config.yaml
model: "encoder-decoder audio transcriber"
dataset: "read English sentences (LibriTTS-R)"
input: "mfcc"
fusion: "cross_attention"
decoder_activation: "swiglu"
decoder_bias: "all"
decoder_positions: "rope"
Rows from block 4 of the text decoder, named by matrix and row number. Rows with one number belong to one attention dimension. Each number is 128 + 32 x the weight over its row's rms, rounded and kept within 0 to 255. All counts start at 0. Numbers have three digits each. After the name is the row's rms in percent of the matrix's.
# q: attention query (decoder.blocks.4.attn.q.weight, 128x128), inputs 0-127
# k: attention key (decoder.blocks.4.attn.k.weight, 128x128), inputs 0-127
q.56 086:061118156155167107066154126091151163195136170123158100098190156142182131154119058099109103125088107156142112123106166127092140178121120149144085121122103098193147119125098118090089101136119166130140120099059126185100187144135153191141161128109142118069098078095098190108167124088065140146128098154091169095104146123084114155173186066137114139117119132170134148109167123134148164100132
k.56 087:116116145150129238103104169068080097140087184159170143114133169094198129112162133085109169119104148134146158096147140107092193102126116087066093156167089136077136116136165148112133139086144101122196138139164111095155134118130098141113170138125156185114105113133120130136081115157088098132130131098168126120140097127114169065128076063126151174093145125143066142137158201078147121157105
q.57 113:153193119086122157129130183081115093137119127108102130133131152126172131095113138128115160117099174106151140113086181153090177175145088071085109112084187134057118174142109132131117152153165148127128132152177083119150035141140134133095121139140179133166117036114082135151062103140116140162116133078152110140166078163152158098163136096151161089187122183091110089132057123126139114138158
k.57 114:042128086120146132151160106157126154110058124143072074203137139148098127139142161081099163136162117110119157153108133114120080081145119118163135158180124093132062133129159164140141095170119091120174130099131153076103129098177159181197153117165100116123077091113094151050139133148196102112081125145106138147154126108151092172167147160106130087137141070104186152136115147173176125151105
q.58 087:083085177146153067065153142121094145132102190130134129078136122069134167197122106115095093146127131172118095117121102144111091150113141105166139117154169109143119138117195065095141133110090167117131134096066125165117109134127144207099148175091141195157088117092125068149211134120111129127117113128155131138105119142100106125170097190139105105090175096061136161122143187170172101106142
k.58 089:106109141155057176092070126123165124111084108138221110101093123125102114121129125138112106103099126142109150114195118145089141098101115107045155148121118158086129135177127113135125089133122134122173149164141063097176090105203112170116126160153215164106160101120167125184160155129128181137092121187152132083145079103131149146094141115162142187142145116159043139124088129126110089148127
q.59 111:120166141132099072135175149127082150161136093140095146090122087138150136202179141178121130156158189145131138078087142100152083094081112149143104099142146132098150116121155050127111145121146136118128121072127137121125097097126089093168103168153145081151124144141116162129173238123059102133042137112110179108090115141082174135136112185148173101161161067170119082131129149124136120102134
k.59 109:131097168150114121047168137051137117089088163050062156147113091068122118099190137164161059116124185131124138151146079173145125064073141083088130177093126106153147141149151136069113130113131123157153124145134107128144116100103134137137121160102164084127164157136185108158161138120164129123137143118167153140158180067162125128193066131111108169146125113156112128123095162178161094102152
q.60 091:098143116159124126075162149119062152189094140110114157101138154087096156205113111113144135197101160106132114166076098157160113116149112166096163130108161074113081148127068156153161157086061138144087104137140092114091050128101132191169140114212130122092109164100147122152118078141120129158077125126112155120142146091140159165195144125129200128139160114109091102068148148099136126132108
k.60 092:076110152170144157067153111116175164141157122117099140141116158078127098077113150113128124123151129157135114131115135122102066107112160103073147079137145053095064084132138137122094201169071071101191168132100138126152099131108093155141132088107163167114124143123076172165190123124186168152096124079117192115111152159127143139094135150141182129128154074125124120162102203127146180102169
q.61 105:127198145091145119084164123134135146120089138142091125134153121126100196182152097164070097151202119157087123121082121162172154100119113066080160136093149128105114135167117116148084188077092120196143111101128111131133070078144080100172105080156111153112113107098162129116116146120151129118084174099166141140120140161203211152105096149164145105145158121128077144143116167093105072141090
k.61 111:069090114188148093056121152086172169071151076159072085136132129145137185074095130139139146126120099145091108144165065149130076141179128089105144133093136107101196104125129142121156154200120090128156168128132160101109093128128156174124087097088135119130101140127096144140171098119192176122149149101138145106139150092140176104165115144127047095140161152122162141119147155223130117119159
q.62 113:121138170066127173143077120113126194132109169177117153177141159115109186095139119113215132110141103108127168126164097114102117104179144092082118109152082090130131138143114140107164104151152147145120102139099083122181113167108109098160175109127168081136064157166140164086110105089062096093156132194122153108076155127132074130120078145135146133094135160099147176132128058115111197067132
k.62 115:173152095129189141088128122118087124162124136098139150135207128140172103124072082124127140166120141143103065123106153132159143120138101130154141107115159122127152132143175128100050118143134133126108085110129137139130093143094156098184120124161120110130093114169159149000091122155142158146142104125157122073125068133125140209088088163146127169116173168123134065134169116067112204133153
q.63 094:189188141145118150154131099154120139113163128063129156115121087149123139080116118146122136170166166095157118164131137096161123156116099110137105127132146135142148154140075140078040202127121132140156175114093200081147134138081132094192137115138115154084143129190152154080103178063125099094104132093172106150109047130125119089144183112127046113098150111123173158127067117140131125134174
k.63 096:112083143101115134146195179145155186062080117131099115071126160131135134095150095148131124156105093135079145182087127160115115137159178173095104183130138134173143106099165132165155134100096166126121108089149131097127169099123128150076147159077175114131056177087205057145097107147155102119199133154121169098115150117122145156108104164114086131118089124163113087161175163133070162107100
q.64 108:141109043141161104129099146172135087135125137168139104178142112164102176160150102198095106124160038151061134128078100102125098117127056117085165151145164136115138169144104170137106100115067132179147071094134156163124156096161121093090122090101114104122139130118110161132144160130148128189161164113139145149122067121097160081138114141114131191150125072116160110187163105088093147181097
k.64 124:119120118091157089101156148158137105168105168100127124085167130122153174181094096092126068132139157165106048128139080162113124136134153149084147130167161173110135104108148172108100175113074150107144120085137153153066130083070179165130134109174110116128136192130174117161184105144082157097168113117111068141083157114183090135064154130174102180169099089154147140103138138107143058138115
q.65 127:111113207123091145110153136086148176119132193080114116132138159099144150130094107008151169121085171114122100065191098146091117124111182129112145123130124136077099113093126135133096193138195115073131170139091156136134106158084112151144158142184087153164163127094145110109148130109140128107096085121110066103143171179111100144134125143198105128136103126146133139110134177124179077106175
k.65 111:162136144154177124087070216133081102130158159113122148109131148107122127094101137114119072156105164079150146133062116195159148133130134148147064111117146105095132124139085129123205090130123131091116115122213084158162045081097100098117155104131152109152203163123162089162080108142135101117148134105127116124090180088161153083094127133173142114124129191139183162130113154094120151169124
q.66 098:131119125141095138147150168140122139171132170114166144148086154141148184109160152083145095129133141132055170159180089075095136077106136126054166128177136088086122170159116141198070128086116082124131138065110130167198151066128155109094122087128080081168168149143120164159147162129167087106075141085175109113104088137079147187092123132118111110103168147155124125145169134114130092161120
k.66 085:092108148099130115067127131164131163123126140113083137079109123134108135178150106102121102129111145158152072081155129129105087128117152103162154137140084214097120124157115153107129133126106142103180115155094110109045113108128131188102150186164096136119119133044180127109166114182152195113154117141112104158183156225105090148169124097120127134136125082113177103121131194095196075118127
q.67 091:102101166134135199061129137099171145122114186097095123173137179144099169088101133119163132194086105105132149127146115162109080155082135169070097220171114134112101134118118105171121120173156113107154094056165148117146109102061134130087125098177122128133187178134156145094135143081165148160108082111064148139135103163054159147117123167143101157100112110106165133168120112109137095142131
k.67 065:116096149102141117108157118123141152177105143094092081095136131129155147101174127113120130136165135137093054111154163138115051131103178144115158162145146186117087133160144139116143158091135133082162115150099106139122155071085083117115134173151078127117093158043108147106148158142142132110122116125113095163193182136127182177211117135133146141159077114125184153120113180017143119186133
q.68 110:102161140063199088119156052152146150138120148126110134147127160171110120169113136186174098153153105126125083173110122155088123108041087188109149141132148094108091077117101091100112129175122181169115114125090147075085108153107099173137122108118139120161140191113125165090135112135156189135163048174137182136153086121139117100161160083118133124135073099082126097185135093164127139124126
k.68 116:057126137115136076107121137140114098140115107074122096133153159126091116116123145107117145127140156150141103121191059126088103115124152099133160077187171119118090175103097123127163216098099135091124147150136174134118168074160080150156114134199146038107121125140115147134152116166103108111160183070168047194148128087155134144157197148116175129156076135120120127149131138106119127188147
q.69 095:165083145122135126180104101155120145177148148086124127121103151102057133100133131142089134097137068132089186125149098098099164111165153066199127131131145133157090136156163176137137069145118096118161158112122094132165110145154111180127130154092118136088123106193160149160137134202165042180115157102121127104136096089143123218060071102133139125091160108175096159127121108076118127120151
k.69 137:120149078191072153131163122104111137121154121126154140149066147154092085126125131189125187148126112128163174105113185099151138104133100158149144145094129095122185158111152079137103085116125130166080116162107129120193088157129154079088101142056180148135138068159098125154102145072135102132121106141158183111130103108091193121127127129086148126095197102168048107122142132167093200099109
q.70 113:094143107123123120157130119124080142204084184102148177126146109155135150105137114109110089196188093126185130145098147165085076163075162180105077127095157095108163189114140118192138119152145092076143140137093115166105081085083179190147155133128161153122097123124159159106135108120122220158142113131089196082124109141123138100145115164133138065122080093122139111097146152099131149157155
k.70 113:135118168139127155113182085168129152143123175133103127082100107076081149136151111118144194148132093098166132088195160125115135136115097121143161129141108143130065083130191129107133143131120137148137074104121120066150159151160116134122128152160054109141115107082134114109147137130129119128108102197171129082155122088088132158255086094127155103096145128139138144150092164049142073109095
q.71 111:104120133209161107161081162169112112136158098178155116154122138070090155141120132143127116145109171093149107127154100098169126108165061097141066125174195086160173134146145126130114085112119119143104146161088085138159133160128149115136121190090117083122120099137113116114112124083188123103157180157167095120113139118142073102173085091059115152155169097040118155040116136105131159161139
k.71 067:165137041053144133102116106150151107132094099109108144148181108164141178081104170128115150138169097129141172131095102132077116162157174113121124050143135126105164082162057119147135079208189136136106141092137109137104116105106143141158076067138134167150109099130143141164135075192114145156080118138088135134125087162146087140107112148150141163156117120106135172202141135137205092113130
q.72 105:131101136149129115113164115146144156146138179121155111166105139148102064143095110155150119172124145102132140082113126067116130146053128155088156111166103147155116103114034048102195136172071150144078149100086159109139134114139102172140091085127152143169168160068179126168169122143178136129123067173089135083117128142123141127102212160084169161113095153141156144127116058126119106124153
k.72 104:104107158126167069134072099164065123177095123113145153097099140078179135118103102109123165138073114178101147128131099149149107089142218172109109158184150149162111147089079109154110168116091142125107170133101122114141168152193080154073095159145145101138138198126129128155126131152094088102183115088118100148144125072172140151140123128077139138088087157157143176071109154089078178128154
q.73 096:129097159146089171177067183065152111086204130142109076201153123079114086141184125105140108094077193113136134155121114171139183107137158105169069199149093114125103141157152141104109143135145130133092063103113134114163111152132169127123091098130136140129108113112109065099146136102227154103126177102123093150124143126139077134163096138132104174118186112099098095119113127155129092161129
k.73 090:202102098066131126151164120133133096127132161135159159151153117152129140127136136148139102092084143159134181136128118112122133152168149072064120085101101109165099109193115181136095078146172128158137156110121112136144112070093149115123116081084130098082131133137129081173068089083151118128175099074091161208170140183144046165090166134101128155132112133141104133171161141154214128102106
q.74 100:054086141102095113057116152111170123086169070135155126135148115135185178127088121162128173150089085085150115101160165110150092140158087113170168138145067099137098076183124092100157124128101163100087111145066185128132174177123123110166097158117127117087132115150123089149092171123158133146162124164150178135131050106111150118120114147132118209121115076092161154120124148183172104137154
k.74 101:126150057151098125151106135143169174120086079146063153128112099143192091074103121156177131091144071097085119135105065145125081123135169070117170112115143101160137140142112099133198143168125128124096132141108141123118124152112115193102097092066103125186154120167144057134110162174140148148177114124120163101148180116160137120102189117127106095159112131187190125130171129160098102054133
q.75 098:126066130160139130057216164102114098124088164068143091087116113157140083106118115126077207142183106159210122150113127131110114142097159133118184136070176191112155125088183130130164137149067127105137101092164123175100138152131151155145108135118167118195084110098122133088149145135072147175122087122124093182080131138131107157149127147112171107168146104135094148154087112123103125096116
k.75 100:092116141141179183119119103125080152168180129193077126113186146129166118149196095146137173173138170114125146105126131150144116110089102134129155131133123101121108158105105125132093113136123149119117076133124116084135161127172117068124174125182073095114095142182151150122106137144050159082146093144153143104087144159103149076060160068128127170148122175153156029143115111058084152135090
q.76 095:133137160116124124145128179096123106042154106167081112140096145092105153086124200172072092092117150096095130099130129073120173136157139112159127136194103108130088112145201183151172141109132074121071151111102161113160113151159106128088127126129106127169189120178119068202132118107129095088106163088058122098130119193126141156119077121140171137128197151121136153128102164150134146116087
k.76 096:134154113120147099161146078140184154122097115108218156152155098211137114129090116206133118140152078137114166140128091156131134134133134153129147111053169144174204118126104141125104103142144088146077146148115175185066102105113142095130088095072104180116105156143141152141142135113146126094159118091056099118149139107071065117160055137114149143105089124144109115123129058170161118156118
q.77 100:173100102098111158159139140065097119093120128118109161130125105118109152122206095097191113132093132155086153196058110161209104136144220121145128151112120103114117164151050086116077113113140139090186082104157129096129108103123133140181092131129149043075064148109130138154162150184103086157111127134130137137133153133104136181151137136152088109130135126190162103155150142092124108149142
k.77 102:197103149114061096156125162161120076057124166180097128109169159055139156140116138096100123051104164121115106179146185090083146113135079128074166169128108121101153128145220175099140106104117163146166069133161129123153155126141131112118164162118115124124153101146103148136057132081085147155133132114131161113156088152088089137127137075128075129142147106122139138092187189137152146121115
q.78 104:221060094170196118124129135146117114133157144128184132143127142113129065152089135114128145075115066103151102186111108106133166161090119146087084123142154121136151101136115119128079148100085132097169128096064136153109140095137170205164117098155084118158137101101155088160129088131180106146123201090118146162096059133159133138161182062136136118116131127123159152150178083135187109121107
k.78 104:162140186088140099125052115150089096151183131132102107204092095080127123115128115118152117121137153132157158087209124150104061079157180098116139088182114174125159136047119146190110078147105202141138095128136135117143178118118129162172141096097182135138136112125115112170137166123067168129198130139152061158090104152096121133103083111121103124162107142121098127136154107094154112139109
q.79 094:167066164155166132171119111116128089165122119187210076126120104085167154146128185141101126160145130088136068110141122094128109126180162130104101157126115164120159128143078115120128155182211048147152103109117117110102102138166148106140140159172138064119124123059122078152184120128089156110089106082110114082106131118102121170115132180150076166174106129160132151103166110089149095091084
k.79 095:128080145094089085176115207111132087113100083167154182110157114107175107124096148114149096150135149180146115122106092110181078130182109137054090169193160138099144152183114135111095107185195145141121111112117078124143060137130159139114097139132141108135062118096225106137129152099097133145132089167132123137145090142110146118170086113156118161133116125076151129163127120065076128168134
q.80 128:108084125176158100114112094166048103162135148150153114142113071093123113120112094166110117131178094143144149112053183117194140158111062091102066150054165092161148158125116150097178105141119102138125184159130069113110120151152168085172166153092166155107079151155104108108126104170148122105138167135103158096110170088181140090146091133119144095169138140123189145077136169167112130115136
k.80 109:134148128118164163161190099122197184134156117105132126170119127117118152139146109140114163125121117157114090133167131078101085116165110105143175119147112131132090072120128138086068144151133157211115122086094141099116198184142164147099083124134078188134110118142117207083091142119092178136075059142147157105135044122112101114121105149099088150104176094124102085176125126082155148081100
q.81 093:104161154106132135163167165122187094101123137148089108142190148133121145152131175131149126174112186144088104137166135106042117105127087148070155119184123096118133130165103113179056104132139127155182079065149176093130141070079106137117122112141122110157157174109140183142167119071125114143077102105155144122148079135067139152159137115098082155074116153113132118197154093145156065136089
k.81 097:112121141060131099094142162164125106149107162086114175082143137122130145150132130063124101117106194127117051132187139141148109130123188116142158122133127169085119143069161153125094187121124123094139108099150114153050113085063128155114168110212092122147134143090166099143183124159103144092143146124099058145142177161113104139102138163204130106142145117150159140094136136086190069154098
q.82 100:176118113141121093145109148124084083100147108164151160104103088184103083127186135214066081103171151144137167146039199093132112113136121119143113105068162083127123175175106169114135074091102152144114114136137133136119108115156121112120112137036143119081132101095148133183119141178126082157167173104177129129121119118098177142121122128082162127107109132155182173093166114149114169167124
k.82 094:166137129173137146181124093128111172134151112149166111164106126109133108098097118203126112147135047138124116147106163112083148125156053162078111165091132127131178102162146116134139105186139123184146166101107162110158141183145138118173109125069148151167124115156080134120133132049155161133107096101136176076114104090117121131195103096098070132072151118134064140162152103191128124044124
q.83 093:127059101162114087171086109175074115194105178142200116094117131124124116124131084087125149156120065151142194182124089085143168136161146124088091100107098066107086135184151137139124120107094089112159091095096139204137092108174153161121105131122138125107111126136122150116109143194142116161127163093136121097073142073161134191149149144133176111099165092168132159083151102144125127140191
k.83 108:154138103175130161155158107139116155112153111187063154126069134086072129129138139172135140149104102122139125077101094119145112102115073120130105167137100118146121086175166130139092089140104164174149128144148122066191111181193120135090096140131110119131116105141105150079094143066133123162163110141145211074183076131135182116136159053072103104083163151130105127163153182134103138063121
q.84 103:098129077103063132157088107121171191178115172136117107102166093113150139116129078071074105131055118149091113084132133171095130115096133133140186160140068130146154146119099132130144133159192119119154123119195125124141144112096128118148143082139113224070111117138132168159153127126053143102156124140089117113144175140137140050152163186170064134110097115143106093118154154117111098163177
k.84 089:155077163140176179076145147092115148114166159102113147071040092083108177109117120133134075113096162114147081107117095127224176121110111091143087159136113143117097150132156156138132156071117081096169155160131118090120127116140123188104145176138109080102156143108143095071169102116182107144139121135149132141163150111200180152147108128154138084067195128154162172114129163123146118094145
q.85 126:231078140175109129164079149105073097142135117159178108131063094105092062091132129147121100135134141146181187140109111075147169145137152147126040086087162105159174163132107143167168117121085103125154134130125119122163101160170131118102097150080185097092089120081098094101113093123156098151114198108164148105126150099142163181155115141102156136117175149145100134084139107153096164133128
k.85 066:174145141147165114129127136132116092090153141122159157117173120143121093122173117153126111126119103150139199157138148127097139140122117167112072114137156106144153076146151154140094090156139105197073130076168145138097165169136143047155104069076161178120130118188138157145066178071111086120131119120109155153113105155109121118090099156075115167097117180105085103155127027176097171068104
q.86 109:030112108107171129113134111177111165224070145109141105093166131134148126120076085122090173143173073149115131144142103164134133120115091100150114153113119084091096085160174158104171083159142136125107140153149056151076104142156096183129142145114142154140100114143139102102128093187133163161134092151106116152110083110192125165124103130174228130124146074110133166089133089141114138100144
k.86 112:115176073153109222123181109065141167117160110110086135117077157148114161152100143146126188155111139101179141064146137141166085104123110109120165082142135155069108163116167119147077183098134159120126079142090165126152096146192170128107120112175107109121130108102154142105089100149100157153110143171164143137163095138101202147064142136150143100125170128166101092146096171066086129089110
q.87 096:076138156177140067164153144112139094150148107150092135171143109136134140141173113114117103095174211120102144138128158129123119169103076169126132142118074069136071142178103110093144099064169155157046138126141124154159145152109106066158113124112129093105132164214112134089136129113130170097184106130074173142121189112166095092084135086102155191145146160108116128065168143148105144119115
k.87 126:079137082076146115098175080163176171108119144063109125152154166143077146170113098069123090134099131147110111143111096109143109087127142152063198108131157188123145122157088076116141165173162122114187140069126116180132116081114120154117116147157117102147139186091146166149142118140134089135093163141118127151151122112124048140072139180194112119133110125122145173121128210103174072147130
q.88 086:132123135073122167088082101177118090081180145110119153065137086151117153132124080144147155108163126174186089174121171146130110123163095124142143145137121139154159141080143156101119115204177168148143127142166121132090106137123123104089140137098137152133064095190140169094092136123067148137134143170214135102133123055125123130138144068129145179120128093105084123141122098038065171150094
k.88 091:025079126161139143114169165076102181125123139061066098129135211155146148060133133162095117106137201117097123109073136113105141128062136091128128128090140105070100148121131123086109149129139091121185123138128129174119110126119117122143168133099123122092150136180165159091158102165179120159082114123177121146114144174134214156137168104132143122156170090151135101121132107192140139133175
q.89 106:103156105103174191153069099177093121082134098144111096136130141146130131082117097133133123124177160123090145149148096150139122094141130081085108093164135097096130135099157153146154104135107187143187202167135138071129084118099066180080122154080129159161121135127116105167131077171099117172116104121197131123121130123162159131185146096149207174124129030105137108142098110079074140142121
k.89 110:127150118128156105127148158113111132129054102073144095077165152122110186082110202158094146120113140118127146125102129131134142143091124103197132096121096167045140091078191115099107217160131126112126066109126158216102127139159137129102135085155077179102162146170128164156131090149137160120160155122106058150152086127129114172095134122155142128128154108100139152144091112201153168153094
q.90 102:154176156134123168154154112154104139167118160105135130140124117087142088170124084133131104142161125082158078103158167149153149142109140090137077133138124110104192198077064130162080124076192132148115147154116148125128144068122149108160125151119145098214155091093150149127117069137063129053133101098180159131082178143100135092102121118120113105150138132127169082189153099065156100071100
k.90 104:099096182129098108089101176107099147179162137109142106075151179150140143137099132063139161131097179159158121105167151128178105100098143106102083170129089056130172091150043138111154125130162129139125143117126091132113086151140102158166120158151157139102129182103105119140117056149107188121124163128168089107116138095106120166179060169167112179110176089103082091126082092149176139085117
q.91 102:084086156113102162143176094079180100147134092143147120146182082092181133139130147112127136160150093160164119198150191163107110136158130119118127091129134085081123113145128152146147116149070154128180126140093190117095151117079138148188144147124160164121070101116149170105095115138103176139125032149045230148126165115121096106167137108093154132153104110095126097145108080131127123111092
k.91 103:103095112156095091141175082113157135110120105133082074083138130162124124110144115116147183102097159114189166131147051152142125152110123119162119128157073070148098133137126121096121158178131116087055100150112080089182161113165132208120133139129110125072154154176195117129180168118069141151174158168159137085187167120118131119104176124159091077101147134122128156098137176093143098095085
q.92 095:064186111152123108151154117179144225185088143120117106096133114102118094120074152151089123111109137166118098094218082107082140089108095113102137129121109091102109087154172125142162123179127096128120169171110074193097096166155133128093164140165143179158132154171138153059076122131117165103111133181105120094162101110149120129093120137145169082125124143147116103091156139171133177066117
k.92 097:125146105167149194084160068067142130121211074092164115154103133159103106133156110157156141179158132129124139097122106137165096167139170127172092094159159140107104148091140117163114197127115086123090166141128155087059068118115165134104117129152121082126117130101136148108138107121165098131077173158148153103128127145099197136140100220099182107114077136121122156121082140084069097097174
q.93 102:143187139148105155197116138116150132072170115162109119171149210085106094142125173123146063045096181109039164156162104112103170083123139107117066102155134065123129106163130138139138103056137113120157133097103144092169145145127125136114072137106081120142181096139112121165144078104175111083128147112119107147129129196165119139137131118163093101095166151142129114145112151166157095096175
k.93 103:222163099116148078111101096182155052120084135121214115152129074132091089141148153143130099111108117124126147120187118126126165152194139098151127099110132121143183128152109135163105103156104106142122175109168144174096114093085085160142120064103143167109133158141108126143135127093148134122164152115049075124152126099134022172143081149111111165099119117102086128111151135165179163143129
q.94 098:090111127135109192131182155053120142097093174111108078165116077110135104176172124126113171097096151130110120144115084141147116066102206095141180148136065125109089164176134086123164110133164117115165078140165088113140123119165119167156078135158111138132055123085144080168157153186097104139116118122152054128104149144125097142141124122154172116126191116183161114069128128164115122111182
k.94 096:182123112122127137129144154115092128110161109224176158131133182055171148153068129166108097127098192135103140183121148132132169134163083091075144166126093135113129130155156168143063115167111153153105118138108141150087122124158138094068190116132071129094128115132137110166075056096114138108169130153121193125152090155071096117051117100099092146167145152132117121102162176127113155094120
q.95 100:093116138117100125189180195088099108159119106117109175101168043130158103119140047112136123207127141152182122184121147201178093178099141176191087156149128107108089169157129124085091102085131137104070106139135119158081104122086149151149092145139172109131114132129198124098112116112098199126136162147064161117143155126100112114117101117124154135147140127120150150115162100111169097115101
k.95 103:137129142039069105183165097118159167120157137138082115131130153121135174137155080088133203086145108113154171132159149135119116102092102091054157112101128140137136130170105149131159137055158120156122089102135104069151150142176139119134121163110096102077148133097117118128093128123124141186124166169157192102151177147098151161126116171153106158129145140182113128089131161041151056073085
q.96 117:098147091110149091144188101135138104154155120132105075174152171115121138135087140100076175188099131165108117131073127076117089150116131120103134171132080145122128080140119129107101171158115183151190123126075141149054140182132152112122106125172151077101060171138105145121189134196092108091143159135122098221116084097128134124104136138128129150143131077159153172149181096087129075086143
k.96 108:148145149159145121167094123099083124131156077122165205146140166179135061133123154136154095154135153109186147145069157161155167123161094139208109132080165105167150131115115119140161085100147110128071192131122090102159116111104137116113154161059164127090111062132137123128094140090139074156158108147093194072137121132130165103145077157119158077098143136141099134069162113111064176126105
q.97 095:151127094143160163045120139177107089119097139142175150087158166136098134124154196139122127093140155120158163143121157120115177154150142106149121115133148125187149156100120112177173095078154042078132134124185103077106180080099103088096185111090141188096083122153093145138117122105165159158105127144100140066157158133108146188152118139108150116129128186137097101124116078123148175097046
k.97 098:102091093088159109118073079120154205168123133157096119158113107150154133096103180136100104137149082140132117085181099161070115121103119114091139162174120161119079140129121170114127109174099135147162081148139152153097138188144056198140137148186170143119145244076122143108129144161126149106088090130119150168103101149115098093137124105106132140109176123102123115120114143181121032127145
q.98 086:188154117207126088168100161136154145073132104076138150149128119105138111138098156159170120099165145096118178140128091178129086119134087086103078132073144088151177156130122168112125145133087119161112089126189182138124119192171100158060149124094103114110182144109111160164065107100079162131141124118109144151158121082107168116170090116074111155143127124135114122058109111163079211128115
k.98 087:150141151096116137128135098086116058135104135186195151117118110189156104137173124147142119169139093112153163148087166116144166203154114107174122126110134108170176104148146015171118130116166131171106129113132082092156115100117163101109104132063098111144070070164078125120123159065119133126144124156124127104085168097124082101178148183114139116129141126131106082123141091103142216158139
q.99 095:142175125129110145176108134137150141089095102141166131135133143126115100114173169197147101052174122085108176098143169160106131087130109073178071092074131124125186156159062164111144092104136053150087093144109123105146103162134102179050125174094144149112156099099126121145113154117119148167164119137153172090189128132167128162128127082082146120110137136121099148137125079146108149036166
k.99 080:133135158125078121140142157112099098145121103169156180116084146172141067117158096129146164187111098123169174160064150125177164181201151143161123137114121106182116135144094036139114087133123117130087160121096084086176146129094135125079101144067147144093081068137133067088109157115123129118194135143122153105084176132165110083163079147113134120104145130157098113125076123103149192148150
q.100 085:137096184129173072136082140158101085130188142106137204076180170146127107143135170085224147150107151070162207097137127114113133184148111134167071095156120130094129146117057136135108146121114149136167115113120146086146169129146115090134139089134167106115061125095144128108105130116100156148143179129113101113106126138147101129150068179150128168090136152157134077100071075065140129108117
k.100 093:148163139106131167071149173094131081132151131142085159134119150068117173070084164152172169129091148155135127095121101159129130132190092100159105137121137137175117127191135088144083101148176185084119153141124106067150097134160080141066092090132167100186117144123108115116095216072101115127094097161134139173165127113122108117141129049141118153103131129110108196122125126159068101104179
q.101 114:144137173139104121199185088134140123129154116164108116144134093108065097108135162141160127201099143170128166150117109061134181114182097104091126140129156154173159137126081115088132087170112152192116135106122135088195159170129136125131079181091163101123086168123084107163122145090081125095168085157140096100158092106145056120131109081100048172133123125101105137126112144132079140148069
k.101 115:100151132114075148172119136114080060149085153183181167114091120188109099115125093134130134101106136135170158132091139146147124137124208152169111105111101097130081144160105057130180063118164086092071165122126085120137105134098194145123099137104133131099130043115170120146138127121136163186176127083124146116099184144158111114129146118147196114119152119176141153102095085143143212147120
q.102 119:167100180118138110098153144178087117113198146077083173140143132130089196062090232087176080134047128116102164128125160122149091094138120137105128123125148194110153139150126120118136129192134113100178136149148112096200135111141142138101162115138109123161097153098109168188128149117127132177112095148133067130164118110156049137136128095128100127127107119095101090122127151122125082190096
k.102 106:117086169145139157161075115110125098141174101219173126120129111107149086176130093164141107141166128121096099157115170122132169181144108093125088114127162125203146143152093117156131046110094116195080127139149114088107119173133141140144102144072136150131102115136048158132152139115123119079129134143134202124109183136088092132163108139033128119145187130130128103076133088160065164128125
q.103 084:139145178167119120147184148147120122172126159083146147095152120083051109088126131121142040155054178151137157125107197070156187136216154084169090107113113127106135168089107108166145135148128131141126131104103094056163145174113168206124144134106187108158115142103133094175157100139066117116110103100101090159134109123167107156119128134128127147146148102127088094107108148100112101151091
k.103 088:066139169088121105135156193105158165124104149122067106140181142167194172086088136089107088125145100111112089165134089195116136125185153105078139140100121160134140110145184117119114095120176162126100110117112125146096145102112155107194165140168132124098076136115166183121155085155107115139128098094055140164144114135108050103121189182157104127126160118152108167127130095157178078097175
q.104 077:155106144176124103055215168171099088175113192107140087105112109120090124161124194166130044128089184125139104113084187122134141094180131132160129140084115162092107152166121102112135136091129100091170125153134081110143119129173139136097136104101144092159095125076137165141139152181091114208094164133130105144135119099203110157140178106111152136141165106118078116131163121110106078134161
k.104 084:071085172142142122067117162128177137101139151052121111108152135126201123180118089130089115069198052083107079205150138109163191104125115131097147163125131121122148111146123145119065139135098142160086111132132113140101183122126130120162178139107133098119154137180120144116146150174112092103147132120066187110176151116114112096168185154150095108143152129104083088130156091138154077074137
q.105 088:115163133117100085134155140187091100107069156131054141079147196147119160084093127130127108096118094162148128157121064156150155139082147169124158111175157134148064105146112111129136108056172146086085091126075176138119130110173128108120099148114089080156131145127114162107116222114120159115170152171128157124149147178173091117153176103129113169118104127076105179098093113188139165156153
k.105 090:139130112115097132176147087133152129130173082046163084148126100129086081162079118150125098098146143122055130078155166133125111119175164150143148113202136159138163131153049116150087107121118096152071149111130137131143120134144148124053114126117169151173098207147144089129156172162174116146123120124143115106138103072182164151124133074123115164112102154107069148183137055091092079128139
q.106 084:140114172124170074153148132097171132200140079123096093151137140205118087146116138129150097107149100085085148128096104126190122146047106181096090137111146104136108132098130150127180085077120140115108128142125139121126130114099152081176100122124215153110153203135148137133116154127119137138143156116065136142149186164110098057089123134154102112079133155070150103129184072196144154171133
k.106 088:150149094096167164115157081123182090151157106092089164140082125112047083160128113116070116114109167178176154110184179154102080100156176114153171162175168137136126127158127099115133119110132141112162041103151141121148124176186155132123113117094093116190106127094078142058156111114165112130130160118128167110135179164159091152064115154126175121156147122116091115099084114092138071107135
q.107 083:155135151105121098130158142099114098201152108073157097131115107161099145105140202161152125182129152081142154058103167094136075113070157080135123073097121089095136161105108140124129105158110118133158128137125164089132144159125206140140069113114181103139107161133090187152160076168093133135160081135098107169130105131086124215149132151132109103152176116089114048109180085143154146147139
k.107 085:184184165136115139049165137144164136108129077091103193114082160064146202142084115109119117131103143094132145147134126201139142121169111103114117138113153076077150124123190138107208171123131163132144092128124145114139120148136137143119148151155099090158099139104124069173126083158139065119109134145135156088109218142104107134044087118137104152128166143161137136106115181136097124079093